Weights of a small segmentation model: batches of 128.
Rows from block 9 of a small segmentation model, named by matrix and row number. Rows with one number belong to one channel. Each number is 200 + 30 x the weight over its row's rms, rounded and kept within 0 to 999. All counts start at 0.
After each channel's rows are labels from the 100 images, of 14976, where the channel reaches its highest value: "patch colour" is the nearest of a few named colours to the mean colour under the peak. Only what is clearly more common there than usual is listed. The data: Sentinel-2 satellite tiles (TerraMesh). In brackets: how many of the 100.
# convs0: first 3x3 conv (model.decb.0.1.convs.0.weight, 128x128x3x3, each kernel summed), inputs 0-127
# convs1: second 3x3 conv (model.decb.0.1.convs.1.weight, 128x128x3x3, transposed, each kernel summed), outputs 0-127

convs0.96,190,200,200,219,198,129,296,176,200,206,178,148,177,206,207,188,210,204,190,185,187,202,133,198,205,198,190,195,172,209,222,216,200,200,200,201,196,296,199,202,228,225,148,250,179,190,207,239,212,210,178,205,199,194,179,200,244,241,167,204,152,200,199,312,161,195,191,185,217,212,276,200,183,158,196,183,155,207,205,213,158,222,207,214,193,200,304,208,188,134,197,206,194,222,191,204,197,198,182,184,206,187,302,200,196,209,202,195,200,200,189,206,182,204,165,153,223,210,210,227,205,212,238,198,201,172,201,198
convs1.96,179,233,201,166,216,206,207,220,196,197,234,324,210,194,174,214,207,191,208,200,210,199,196,192,217,215,177,210,182,210,192,207,177,169,200,198,204,201,206,201,194,159,201,241,196,163,201,232,215,210,187,207,210,206,200,195,210,320,215,151,192,139,202,201,205,212,210,207,194,206,203,195,220,197,168,196,168,205,180,196,199,174,203,162,168,173,207,189,182,193,213,194,170,158,205,213,199,225,218,201,231,380,227,216,193,206,193,207,156,201,198,198,210,268,213,236,188,193,215,241,203,198,131,193,215,200,197,158
patch colour: white (32)

convs0.94,189,203,200,191,230,190,203,207,201,204,201,190,200,201,202,178,175,204,200,256,198,200,146,198,203,200,204,197,177,225,184,167,200,183,200,213,144,228,197,194,202,201,174,201,227,200,199,200,199,184,202,189,207,189,179,200,184,217,172,200,0,205,218,199,202,196,196,194,200,185,213,198,199,191,165,204,216,199,216,195,243,237,153,192,192,193,183,177,200,173,202,191,253,189,200,200,313,142,203,172,185,205,202,197,198,200,185,230,211,195,105,198,203,197,198,178,193,203,223,192,200,119,200,195,213,225,179,200
convs1.94,205,209,201,211,212,166,176,200,196,194,220,202,225,204,206,175,194,209,199,237,202,201,158,200,189,189,203,211,256,197,202,200,191,203,204,191,213,206,197,182,229,237,265,213,208,198,205,184,170,249,219,193,193,163,233,225,195,142,207,209,232,199,232,202,211,171,197,171,212,226,186,205,201,198,294,195,170,276,194,212,298,193,253,221,180,194,204,175,204,209,209,171,207,185,207,218,269,30,207,206,179,159,211,182,265,191,202,165,207,188,178,191,188,205,188,208,123,221,203,195,192,203,179,200,214,196,200,199
patch colour: black (41)

convs0.80,201,216,200,193,199,385,189,216,201,206,185,184,213,187,212,172,229,223,202,200,190,187,214,201,209,221,214,205,170,190,202,179,200,231,199,238,192,183,199,190,204,219,190,177,215,258,203,257,268,169,295,184,212,192,215,200,197,209,343,218,177,184,220,205,184,205,189,246,236,204,230,186,199,178,192,199,232,193,201,207,182,237,218,197,209,178,157,201,228,156,182,187,221,235,235,200,205,177,214,222,192,186,212,257,206,176,214,181,223,199,206,200,200,193,188,186,192,215,195,171,205,199,225,200,195,215,186,210
convs1.80,199,197,196,229,184,16,198,201,196,199,237,343,209,198,198,217,204,174,196,197,202,199,200,200,179,198,198,222,200,202,197,195,198,201,237,192,203,213,192,200,221,215,199,187,198,117,200,198,197,199,231,198,200,196,199,200,207,181,275,221,204,202,217,233,199,200,200,180,204,197,204,196,229,192,200,217,188,201,201,206,201,183,201,198,200,197,216,201,182,201,210,197,200,201,199,192,201,199,238,212,196,240,346,225,203,200,200,196,182,197,200,201,201,203,201,189,202,200,200,296,201,200,213,199,192,200,190,203
patch colour: white (36); pink (28)

convs0.79,200,241,200,192,209,326,194,211,205,206,199,246,162,217,193,139,261,224,196,213,194,168,176,203,290,198,203,219,149,212,214,200,200,205,199,178,201,245,201,199,200,232,145,191,128,233,196,198,222,212,228,250,190,190,210,200,210,233,199,202,165,210,168,201,281,177,148,283,237,237,220,244,176,203,200,170,163,206,208,190,199,201,203,221,187,207,252,208,180,190,194,204,233,203,220,200,214,200,160,195,195,199,194,185,199,218,205,196,236,217,189,219,179,268,143,179,212,201,201,144,250,209,219,197,188,167,217,202
convs1.79,187,202,190,185,203,105,193,294,200,186,191,255,162,201,199,192,178,192,190,229,177,191,198,187,198,203,205,170,201,196,205,195,198,196,193,200,206,198,266,196,278,200,220,183,200,153,196,147,195,171,195,156,222,150,269,209,202,215,298,208,183,245,209,269,201,193,258,204,204,197,120,234,281,190,174,211,170,179,217,197,117,195,221,224,222,198,176,206,225,224,194,201,174,183,174,198,175,182,281,174,196,193,200,200,194,200,214,192,198,169,204,201,204,199,201,152,205,202,206,194,212,195,189,191,216,197,199,210
patch colour: pink (26)

convs0.127,164,193,200,185,146,205,208,190,127,202,200,200,189,201,176,200,203,170,215,217,203,201,189,209,261,195,201,198,159,175,193,111,200,184,200,183,180,208,187,193,189,205,235,199,139,200,188,200,199,183,204,168,161,178,228,188,240,199,201,199,206,216,179,200,190,55,199,188,200,152,218,216,196,171,166,201,207,227,172,78,225,202,168,193,184,259,171,194,175,198,174,177,193,171,200,200,247,180,200,198,212,209,190,236,199,180,196,240,189,167,161,190,169,178,201,214,192,192,127,200,181,175,202,274,219,185,233,205
convs1.127,247,189,170,193,240,232,197,280,262,202,172,208,200,165,200,209,160,150,204,231,195,197,191,196,172,233,201,184,135,204,182,195,257,196,171,173,221,210,265,209,217,250,215,158,154,217,184,182,199,111,164,262,228,242,177,240,182,204,184,192,194,208,173,242,201,230,200,200,177,179,189,214,183,198,237,223,201,200,146,129,187,202,212,199,169,168,191,199,191,203,194,238,190,192,206,187,220,173,182,189,205,197,207,190,218,225,200,200,212,235,190,181,196,206,182,214,173,141,207,202,167,263,150,95,243,194,204,196
patch colour: black (42)

convs0.102,191,200,200,190,206,194,199,192,199,200,200,201,205,200,200,206,125,215,145,200,196,214,250,206,231,196,196,198,188,188,243,205,200,193,200,201,195,186,199,111,200,207,199,214,224,200,198,203,201,197,201,279,185,181,164,200,176,203,207,196,239,201,202,201,175,75,198,189,200,135,189,198,201,232,208,197,169,197,243,248,201,201,26,219,184,202,187,246,181,190,193,216,231,256,202,198,194,237,201,199,177,230,204,202,199,189,186,199,159,144,225,258,156,207,216,197,202,197,175,192,200,205,199,200,173,198,199,202
convs1.102,200,185,201,201,210,156,237,188,197,190,196,201,178,181,217,258,202,191,187,197,187,179,212,198,176,183,211,175,211,191,185,251,197,193,187,214,187,196,232,176,179,197,181,203,223,207,348,233,183,182,217,215,181,202,216,244,194,203,181,179,184,148,251,189,212,203,274,213,231,197,174,199,196,196,206,220,200,191,167,150,203,197,212,227,218,213,187,201,240,172,197,261,197,274,195,203,196,219,203,195,145,165,186,184,188,205,288,195,211,161,200,237,218,213,236,171,199,259,271,191,194,216,180,198,200,133,281,207
patch colour: brown (67)

convs0.100,228,196,200,193,194,197,214,199,195,194,199,186,245,166,173,182,166,177,191,193,209,198,129,201,227,198,181,192,217,190,192,197,200,166,199,212,208,100,181,181,194,197,255,216,196,200,193,198,232,190,200,214,136,217,149,200,234,194,203,179,184,224,248,201,211,194,205,206,200,170,198,195,204,205,177,175,277,264,132,196,183,192,201,202,189,256,178,176,189,158,161,88,209,193,200,200,207,185,185,194,190,207,197,261,200,176,194,240,252,163,111,175,264,201,203,227,176,217,192,197,202,122,200,165,196,153,198,212
convs1.100,181,197,225,213,257,157,202,194,192,202,237,202,213,211,209,190,216,192,208,198,129,198,183,184,200,218,198,196,206,197,106,202,192,192,215,194,187,212,205,197,262,177,150,180,159,197,194,215,331,192,197,191,223,228,198,217,174,213,187,211,220,176,204,209,261,211,198,222,181,198,180,186,140,82,224,196,146,194,138,199,251,228,193,196,168,215,204,202,206,195,208,210,199,222,281,220,186,216,190,229,196,205,181,203,198,202,201,228,258,206,197,188,209,196,193,191,192,113,191,192,163,236,200,211,209,208,175,204
patch colour: black (54)

convs0.85,205,197,201,177,205,171,222,205,201,194,135,105,199,209,199,185,211,195,188,215,200,184,191,201,197,210,200,201,200,211,213,192,200,195,199,201,194,203,208,193,200,178,183,218,185,200,199,243,237,201,215,195,197,203,197,197,174,160,161,200,181,204,179,222,254,184,174,196,277,208,224,201,188,174,172,191,213,216,204,165,170,200,204,190,213,205,200,192,215,186,201,197,187,187,198,217,158,188,151,192,194,136,431,227,191,204,202,192,228,199,207,205,208,214,190,191,204,197,189,208,138,190,171,177,193,155,177,199
convs1.85,235,200,179,226,224,172,201,208,239,200,256,279,200,204,180,201,200,191,187,198,189,218,235,196,202,140,198,175,201,183,197,169,198,205,200,203,189,220,260,226,243,190,189,196,194,143,207,139,175,209,200,163,198,238,227,252,207,199,219,193,214,247,193,170,196,195,192,219,224,179,204,221,201,159,183,185,205,231,197,196,215,192,199,195,208,205,179,199,198,198,198,200,193,184,232,183,182,222,223,191,205,324,65,257,190,195,188,242,226,131,172,197,176,198,226,167,184,190,206,204,220,192,288,175,224,216,198,170
patch colour: pink (27)

convs0.23,189,191,200,156,200,199,188,176,200,198,200,198,202,189,200,224,215,201,191,169,199,198,232,197,230,201,188,209,191,205,193,192,200,164,200,209,206,163,206,161,199,192,205,202,380,200,200,208,199,200,202,186,201,193,165,200,192,199,206,171,226,175,196,200,198,83,184,168,208,164,175,200,207,219,190,152,173,173,312,259,197,196,190,251,146,169,219,178,185,168,199,164,191,243,200,200,168,235,200,201,202,199,195,207,200,215,151,189,192,153,198,247,218,187,203,236,194,217,157,199,200,142,205,202,169,219,193,208
convs1.23,241,179,195,208,182,197,287,166,185,206,188,226,168,199,175,217,223,207,216,201,166,157,223,205,183,192,193,234,137,178,192,184,187,193,181,215,204,258,211,201,187,218,160,215,221,201,282,251,197,141,236,176,203,186,239,209,170,204,186,186,174,206,198,197,215,170,190,229,214,199,190,187,200,222,203,205,205,206,253,171,208,262,196,183,208,215,194,197,212,208,197,232,288,192,203,228,202,200,155,80,195,188,190,201,203,202,212,188,280,195,200,262,201,214,289,192,188,136,251,203,192,215,174,206,185,195,202,202
patch colour: brown (64)

convs0.52,183,156,200,196,132,208,203,192,198,201,200,201,199,190,178,190,187,192,151,206,214,197,190,200,278,200,183,196,186,204,230,181,200,196,201,198,194,205,201,194,188,193,187,212,203,192,199,194,248,180,206,197,193,193,230,200,148,196,170,193,176,195,191,181,340,132,198,197,206,190,224,199,195,200,161,189,228,247,196,190,280,213,114,200,236,141,165,179,188,176,184,208,202,192,187,200,219,180,326,189,211,192,204,198,182,203,198,191,211,165,187,173,269,203,190,201,195,200,203,197,215,183,191,188,180,100,217,212
convs1.52,184,207,188,224,225,328,197,174,199,187,232,204,194,214,200,203,165,174,200,157,220,199,185,186,140,193,231,170,223,188,202,128,192,190,202,208,203,240,183,202,217,203,202,189,195,175,198,113,169,190,152,196,208,215,217,201,211,198,172,194,200,246,215,183,181,203,236,191,216,176,153,196,220,196,199,188,246,183,160,286,197,203,188,210,149,209,203,191,193,194,201,223,200,202,168,137,205,216,199,213,147,194,210,196,216,236,189,216,336,187,187,215,205,201,234,181,200,186,205,239,184,227,233,204,275,201,207,213
patch colour: grey (62)

convs0.16,194,202,228,186,228,297,186,196,201,227,195,239,202,177,200,184,201,215,191,192,208,216,182,195,177,187,192,204,204,200,217,159,212,206,235,196,188,209,185,214,207,208,164,199,197,130,203,155,270,198,214,182,195,191,183,201,221,314,184,205,169,146,176,230,223,193,173,381,181,207,178,246,228,134,199,207,196,203,185,214,185,200,187,200,220,193,221,157,181,206,193,211,194,189,238,184,183,198,221,204,204,251,187,225,199,208,227,192,227,212,215,187,193,211,153,235,176,206,200,204,166,201,216,178,177,183,200,200
convs1.16,206,208,211,149,202,103,190,244,222,178,225,199,197,178,201,205,194,197,186,205,183,202,193,200,202,208,206,199,199,180,234,246,172,186,196,199,188,215,228,195,205,185,205,226,204,417,199,204,210,198,159,187,197,195,205,208,197,117,265,159,200,240,200,203,186,194,194,168,208,204,209,202,229,158,189,206,171,213,201,190,189,201,192,236,203,196,202,204,182,216,204,198,197,208,188,199,204,197,285,184,197,119,213,177,188,199,204,181,207,201,199,202,198,190,205,182,195,184,203,221,170,203,163,172,208,212,177,201
patch colour: white (39); pink (28)

convs0.28,196,198,200,185,207,194,193,198,197,200,201,202,188,199,192,170,173,208,179,206,209,189,235,190,178,201,196,207,130,224,142,200,209,176,200,188,158,175,203,187,213,216,212,202,181,200,211,184,199,200,201,209,157,210,197,200,208,200,204,199,171,217,187,197,199,225,223,199,199,179,223,190,204,245,183,248,244,283,276,228,217,321,205,196,196,216,163,216,197,188,200,252,171,179,210,201,45,194,200,191,216,214,203,181,197,182,216,212,226,199,200,195,186,147,209,141,198,202,286,205,108,176,194,194,208,188,189,180
convs1.28,183,210,179,240,184,194,215,188,201,194,144,240,188,205,242,185,206,200,195,154,187,162,183,199,207,231,197,200,218,217,220,178,214,204,205,225,202,210,242,207,91,219,224,115,225,229,226,226,175,183,197,181,191,337,202,210,231,200,202,210,262,214,212,146,200,209,198,208,199,185,214,221,175,205,254,233,205,130,217,206,238,171,194,198,197,236,201,207,165,147,179,210,210,195,236,153,182,178,199,253,223,253,199,218,169,153,204,184,161,248,179,219,165,163,212,195,230,201,224,193,166,177,200,209,201,210,192,212
patch colour: black (85)

convs0.24,207,201,200,189,208,201,196,188,212,204,200,201,168,211,205,201,226,216,189,185,202,177,185,198,206,200,162,209,206,224,269,147,200,178,200,200,172,186,192,209,201,186,203,200,214,200,171,224,203,200,198,195,199,187,205,201,165,201,195,212,155,203,198,199,203,90,172,194,205,222,105,201,206,246,172,196,155,157,223,219,285,251,250,205,197,174,194,102,197,191,215,171,295,220,200,200,211,247,253,188,188,208,200,212,202,154,212,230,194,211,204,167,92,195,195,166,192,186,188,201,199,133,200,212,181,169,161,224
convs1.24,189,170,181,198,204,200,202,242,214,203,227,201,181,219,176,195,195,233,197,197,204,201,210,192,192,158,193,205,217,234,203,199,196,189,191,211,205,202,196,202,209,201,182,192,277,223,268,199,136,176,181,194,208,208,208,223,167,229,197,180,230,208,234,189,223,180,226,212,230,213,213,208,240,198,194,158,208,163,235,189,202,196,204,243,268,209,208,255,209,200,174,200,306,95,200,213,232,139,168,156,192,154,189,240,200,199,187,218,211,172,206,197,253,221,174,194,205,251,267,235,183,268,192,146,220,209,281,212
patch colour: brown (71)

convs0.103,172,186,200,182,204,200,271,209,200,201,200,200,195,270,198,189,197,212,150,216,218,327,194,201,204,199,221,219,192,188,200,194,200,204,200,198,133,196,210,159,201,180,177,200,401,200,209,180,198,218,202,154,198,136,216,200,180,199,200,198,163,207,211,201,223,231,186,201,200,228,223,191,198,232,199,209,228,226,237,156,168,201,197,184,284,199,184,177,195,210,198,193,179,198,200,200,193,194,201,177,223,198,204,206,205,179,240,213,193,218,194,190,186,196,169,201,208,218,206,198,196,181,199,201,216,171,180,199
convs1.103,209,227,209,205,200,192,171,221,200,204,183,208,210,181,212,199,229,187,206,195,200,198,194,194,210,221,200,254,187,195,184,194,186,219,208,212,237,182,154,186,204,198,199,200,172,213,229,185,200,216,205,205,185,233,141,200,162,183,200,206,375,213,204,216,190,140,200,197,196,177,204,186,187,174,212,202,268,202,181,263,247,181,194,191,198,201,264,184,202,211,182,199,189,340,192,211,213,196,197,205,251,193,215,207,191,187,205,212,186,209,127,198,182,200,208,243,234,223,201,175,176,205,196,123,206,198,201,190
patch colour: black (44)

convs0.120,189,312,211,225,215,200,300,196,199,207,199,200,241,174,196,209,251,192,252,213,196,201,141,196,139,203,204,206,160,199,191,192,200,204,200,200,179,201,237,209,201,201,175,216,192,203,199,202,192,193,211,215,205,263,196,205,159,196,164,190,172,218,178,200,201,128,222,228,185,194,186,201,200,152,187,193,203,254,174,187,165,306,198,189,213,203,197,197,188,136,193,199,304,221,200,212,183,188,178,205,202,203,200,179,200,215,205,195,134,204,239,195,216,209,189,206,191,198,173,169,196,188,200,177,184,111,182,243
convs1.120,178,192,234,203,137,206,198,192,197,240,198,206,212,185,190,137,152,196,242,207,160,162,217,191,198,221,225,160,211,177,180,194,219,299,206,181,172,194,184,196,215,232,214,226,136,212,219,166,128,223,197,196,200,182,178,194,203,202,204,181,213,205,167,194,181,222,235,213,193,182,179,178,202,183,229,209,206,193,209,208,195,112,209,131,188,196,198,191,165,271,208,256,205,219,279,237,197,199,196,186,219,200,222,206,197,305,216,207,196,203,195,192,198,193,189,159,264,173,206,214,222,186,187,199,197,180,123,245
patch colour: black (40)

convs0.50,193,220,200,205,177,204,216,160,220,200,200,200,196,216,205,216,210,195,208,130,138,178,296,201,214,227,219,199,183,126,223,167,200,123,200,233,175,191,199,177,187,195,281,139,234,199,174,202,194,191,201,166,190,246,197,200,204,204,200,199,197,204,178,199,202,184,252,184,199,205,131,200,177,213,188,205,176,177,198,195,188,204,223,255,204,256,123,197,201,188,197,209,252,190,200,220,195,302,203,206,201,222,198,196,182,136,135,192,230,213,192,216,237,191,104,196,174,189,191,215,204,199,210,214,208,186,202,205
convs1.50,197,213,195,136,200,203,200,205,175,203,206,211,141,197,180,174,204,196,205,179,220,206,163,223,196,198,125,193,218,197,193,192,181,202,205,178,198,188,223,340,202,188,243,204,189,205,201,189,179,195,212,194,207,225,298,164,193,145,179,199,244,185,224,195,212,181,198,206,204,185,210,190,197,211,201,144,223,193,196,187,200,193,195,251,239,196,195,220,206,204,234,257,138,166,189,205,231,191,200,213,196,75,218,196,171,200,306,196,209,218,208,244,214,200,169,184,230,214,184,193,218,204,203,195,199,214,202,198
patch colour: brown (62)

convs0.71,183,189,200,210,238,170,212,208,200,187,199,199,192,213,208,226,212,203,148,153,207,178,212,172,201,211,174,232,118,209,174,191,200,228,200,208,198,231,195,199,229,177,211,199,157,197,185,128,210,160,259,194,174,145,197,201,219,212,248,201,184,242,268,187,250,184,128,275,225,201,212,202,194,197,191,215,220,213,277,222,263,190,201,212,187,166,179,184,183,180,206,265,194,185,273,199,83,197,209,188,219,181,203,212,209,206,197,182,233,223,235,212,269,195,237,201,223,188,198,166,217,205,202,177,196,188,215,190
convs1.71,190,165,205,239,184,200,199,187,153,159,241,105,200,200,208,205,238,210,210,223,200,202,193,199,197,193,178,204,216,195,211,184,172,195,228,175,212,234,207,190,197,220,216,190,204,185,173,195,189,197,215,202,198,163,205,204,239,256,186,193,184,162,233,163,248,198,239,183,190,176,198,203,239,195,217,214,236,154,210,184,104,202,200,245,209,218,246,146,205,235,209,248,202,198,204,190,133,189,206,189,199,241,232,193,81,218,178,221,204,242,187,230,201,207,196,192,209,174,251,205,196,198,247,208,292,275,205,226
patch colour: white (26)

convs0.20,197,202,200,186,204,205,189,193,202,198,201,202,213,203,186,202,192,212,175,190,182,209,218,194,167,202,194,201,209,228,162,199,200,146,200,198,149,126,199,234,191,187,182,202,198,200,208,200,193,192,183,264,197,186,223,197,118,199,180,197,207,191,247,200,224,106,190,200,200,198,152,199,367,194,159,202,180,201,211,202,187,184,222,192,188,194,181,192,209,152,200,187,248,174,200,199,191,299,299,187,209,205,206,253,200,176,215,197,202,192,167,185,151,192,198,194,202,202,187,199,201,142,199,237,180,196,196,202
convs1.20,200,206,169,184,228,197,220,199,198,194,217,200,237,195,209,173,183,218,167,199,177,214,194,253,178,200,200,192,190,205,177,192,218,206,208,186,187,217,208,216,161,221,205,205,273,194,245,195,199,197,194,223,201,201,219,232,205,195,206,198,218,211,225,197,224,181,193,192,190,203,225,242,201,161,197,194,243,313,190,202,262,222,203,163,282,212,240,223,260,209,194,159,203,213,189,213,200,193,139,212,152,199,206,189,80,178,249,195,190,186,202,240,197,162,265,234,209,244,305,215,192,189,202,189,166,188,197,248
patch colour: brown (73)

convs0.84,171,177,200,208,200,207,164,215,202,200,196,200,187,189,204,160,149,178,192,254,259,194,161,220,156,198,216,203,216,192,131,209,200,190,200,193,235,128,205,215,196,195,192,200,158,200,212,173,205,175,197,215,179,158,191,199,211,199,200,218,201,187,208,200,213,181,183,195,194,216,213,190,188,198,216,187,199,189,328,205,219,317,231,199,202,192,227,221,183,176,203,194,138,166,200,201,201,293,197,188,186,193,202,194,211,208,202,77,201,217,179,243,202,175,271,202,210,212,247,196,206,184,205,209,167,220,220,210
convs1.84,199,232,131,174,212,205,209,210,183,241,173,201,210,208,210,171,196,183,173,244,205,227,204,124,227,179,209,209,145,175,209,94,190,207,205,211,193,211,209,198,166,235,234,187,167,221,218,185,211,212,189,175,191,192,225,190,227,191,211,224,200,184,170,244,202,247,201,190,168,237,210,193,191,201,190,194,212,205,144,194,282,346,226,210,196,203,171,206,183,239,202,198,196,197,200,154,85,212,175,233,206,204,192,192,171,194,198,181,205,200,203,198,202,180,187,234,197,204,211,193,203,163,187,198,187,180,201,143
patch colour: black (56)

convs0.113,202,188,200,128,189,201,201,188,208,202,200,210,194,207,201,173,166,199,196,145,220,167,82,167,264,195,194,204,184,192,179,197,200,185,200,195,195,193,199,156,201,196,196,198,145,200,192,208,187,216,232,173,158,140,179,200,203,201,198,196,153,193,211,201,206,220,177,195,198,168,203,176,187,191,150,203,204,199,198,166,201,183,106,191,206,179,175,195,205,145,203,141,214,181,200,200,127,229,164,188,203,201,201,150,198,192,182,322,244,189,162,166,249,165,199,215,206,203,225,240,220,136,202,224,175,220,192,232
convs1.113,197,209,205,180,140,222,190,201,185,204,218,206,190,184,194,219,200,208,185,201,195,196,181,210,195,189,221,191,303,209,185,222,206,194,191,205,223,172,242,263,165,212,115,196,182,202,214,207,188,134,141,238,203,284,201,194,215,232,197,212,218,194,168,180,179,203,174,221,185,213,172,205,197,199,197,198,198,233,222,225,204,141,171,206,232,246,198,194,197,204,171,206,208,223,200,166,167,148,218,235,190,216,199,233,164,263,195,195,149,304,218,208,219,206,170,214,187,197,197,202,192,289,194,186,193,289,185,227
patch colour: black (82)

convs0.32,181,198,200,196,214,319,218,184,203,199,235,201,210,151,164,217,189,179,218,195,276,208,251,196,198,183,224,238,180,249,109,221,200,185,197,196,199,199,196,245,201,174,193,198,190,201,198,124,215,190,221,194,197,181,197,201,205,209,217,170,124,214,203,200,257,202,207,184,149,197,184,178,246,187,184,190,189,211,206,222,216,219,167,192,206,200,149,211,197,221,212,201,156,169,200,199,213,207,221,191,200,204,125,200,200,207,101,242,238,173,218,190,190,213,216,192,211,197,154,162,138,168,225,179,202,130,194,200
convs1.32,218,195,237,193,197,203,210,210,207,201,184,196,208,201,210,199,228,171,204,201,127,202,199,182,201,221,163,198,176,203,193,162,199,201,185,203,167,187,197,135,187,240,203,202,275,370,224,240,195,209,179,203,212,258,189,215,200,132,216,204,254,233,203,226,209,149,194,180,198,178,210,199,201,187,196,207,204,211,190,215,212,220,201,196,184,209,204,195,197,166,200,192,194,195,220,191,181,196,227,199,211,139,211,193,182,176,274,191,209,219,178,192,196,201,122,145,224,214,198,213,98,214,146,203,205,203,191,210
patch colour: white (34)

convs0.90,203,232,200,184,206,190,196,194,199,201,203,283,197,196,201,210,193,122,195,208,242,150,210,198,147,205,191,202,171,189,186,159,200,216,188,203,159,166,201,213,200,200,195,187,202,200,198,196,218,190,294,198,170,198,209,200,196,228,248,201,198,193,201,270,161,197,165,280,244,198,206,200,156,189,189,201,187,205,181,230,198,202,187,199,200,196,207,199,229,185,203,200,200,207,234,200,170,210,275,200,199,216,221,359,203,182,201,198,164,196,218,196,198,198,88,229,187,200,195,245,205,200,208,219,197,216,212,201
convs1.90,212,194,217,152,180,194,200,193,199,176,255,265,200,200,182,189,197,207,192,222,247,202,212,202,195,202,222,193,198,162,190,211,103,199,237,137,212,233,198,195,179,200,198,199,198,220,199,265,209,206,193,190,199,215,197,175,205,243,284,189,200,200,200,166,210,210,199,205,215,192,249,201,198,139,198,194,202,201,195,138,190,155,185,200,208,197,202,190,196,209,199,207,201,198,202,200,201,196,375,190,185,224,221,217,200,209,197,205,188,226,207,202,200,183,201,110,200,193,195,166,203,210,198,199,108,239,195,202
patch colour: grey (55)

convs0.17,180,202,200,175,201,202,189,195,194,201,201,201,160,198,186,58,154,194,149,204,188,199,216,184,233,200,212,200,154,241,170,183,200,187,202,199,202,154,255,265,205,209,208,203,209,200,198,201,200,212,202,251,195,178,264,181,256,201,174,187,187,257,241,200,166,222,197,209,201,185,209,192,203,199,201,169,227,211,249,204,208,247,199,196,179,189,199,294,171,117,194,167,257,183,201,200,226,246,205,257,156,203,204,177,201,213,200,211,206,187,185,171,190,199,213,186,200,204,220,140,210,141,199,165,227,201,237,244
convs1.17,175,172,215,174,190,186,202,150,185,200,227,185,205,170,205,177,153,211,202,210,176,200,178,321,205,195,200,155,196,215,219,214,175,181,195,186,264,186,188,200,203,181,276,188,215,205,263,199,189,96,216,183,199,200,162,281,225,189,197,172,201,216,199,202,198,211,201,189,201,201,213,181,221,178,238,180,196,216,205,215,243,196,199,177,228,282,223,185,208,188,209,228,197,275,175,196,182,208,209,175,187,228,203,202,192,86,194,202,161,200,237,201,206,221,175,197,189,258,195,192,163,216,188,242,201,221,208,185
patch colour: black (49)