{
  "horizontal_flip": true,
  "pixel_unshuffle": 2,
  "label_smoothing": 0.1,
  "init": "kaiming_normal",
  "lr": 0.0031
}
Rows from block 2 of a small segmentation model, named by matrix and row number. Rows with one number belong to one channel. Each number is 128 + 24 x the weight over its row's rms, rounded and kept within 0 to 255. All counts start at 0. Numbers have three digits each.
After each channel's rows are labels from the 100 images, of 14976, where the channel reaches its highest value: "top examples" is what is common among them. Only what is clearly more common there than usual is listed. The data: Sentinel-2 satellite tiles (TerraMesh). In brackets: how many of the 100.
# convs0: first 3x3 conv (model.enc.0.2.convs.0.weight, 64x64x3x3, each kernel summed), inputs 0-63
# convs1: second 3x3 conv (model.enc.0.2.convs.1.weight, 64x64x3x3, transposed, each kernel summed), outputs 0-63

convs0.47:127131182133126128139145128128078114121098135144127133121128128126128104128198157124123111152123143114137137138157182150122125193124132183127111136127120145123098123104135123129184127193137114
convs1.47:137119129129123119070111136096110244135170138109120136125124130128135139128131126075142129113124123129131109122094090134104128107125126125122127119098167131130134130126093130068147121130113136
top examples: built area (73); crops (66)

convs0.44:128140118111108128108128128126116201085104104113095075150131128122120166128188117125123121127170127126134108122144125122115128129125137109132109128122112104128133128128125093130119132048095191
convs1.44:126156112133134133115118118148144059124157163161098137132122110095124105127051126128124115114037122137139142135129125147141146128112137098134158143135106149136156131121172149152130126127131152
top examples: flooded vegetation (34)

convs0.45:132150129090116128128139135133089136102126121118108140137129128125123109128103113165129053082158104128125122134130145094119128131113144128147075128101151093130140128130107154113218114085115145
convs1.45:127138111132115128118119163113112119105128102159105127127127143134127178111152113125130136157065134129125133096139088141130161135111152149159127115150115103131140150118119107136019130171124122
top examples: built area (73); crops (71); main land cover: crops (41)

convs0.42:128139136137132128061110124123111122148131126157106150131108117123083140128121125109127127167154131128120133131103120115121197020115109127157136128127136148119172116129135118163119129103135126
convs1.42:129129127127127130108129144073090099113146111114137123066129137129123135127128131198163128130101138127130175128128153127182123169095123148119132135118124176200109124090123125114133130122125130
top examples: water (70); flooded vegetation (26)

convs0.8:135164107127131128133158185133134134128136128136112125136130177138150129128143132119031119174127128128128128129131109143111144102126111125112138159071124132134168130085135064124136113122138156
convs1.8:102120127142132128121095061120159155136117128112127130116126127126129123128144126140142120058120171127062131123123150105123123157117174123131107116103125150127123124194127155159120136130114066
top examples: bare ground (59)

convs0.11:121092158180129128098110128127102132167088131124092121152131128053125152128130120112125140111126123128118147121129045144129121139137124136131125112137091129133163128131134132128107129109124050
convs1.11:131139127064114142109131125125145094103128125137159128134117134186099121110150124142113132184124127107128148144121071112114068089141134126183132100133127129112120127133115125125132095132110066
top examples: built area (67); crops (67); main land cover: crops (46)

convs0.41:131157091128116128113128128134121117138117116126133108174128128109126172128087138152129156149117129128124118112157145151120124114115129104163163128127110163131123129118166136128110126014080098
convs1.41:114073123122137125078141122111118101171132099153106170097121120133116070121133144117133107134070136128141118132069140124111158147132105176108160144139136122148134126118169155132151120135096148
top examples: flooded vegetation (39)

convs0.46:119120090131131128109136129127082122136097127074122107130130129134129125128170125147120127177122160128152076086172067092138128120097131102070120126122139165127153133133150106146120117120153157
convs1.46:126047115126110114164128098131143125102161162115129123130128128143120132129146124138134142123149110137117151133000122127118094145134136127130131112124136134123136117139117142125162145136123113
top examples: crops (70); built area (67)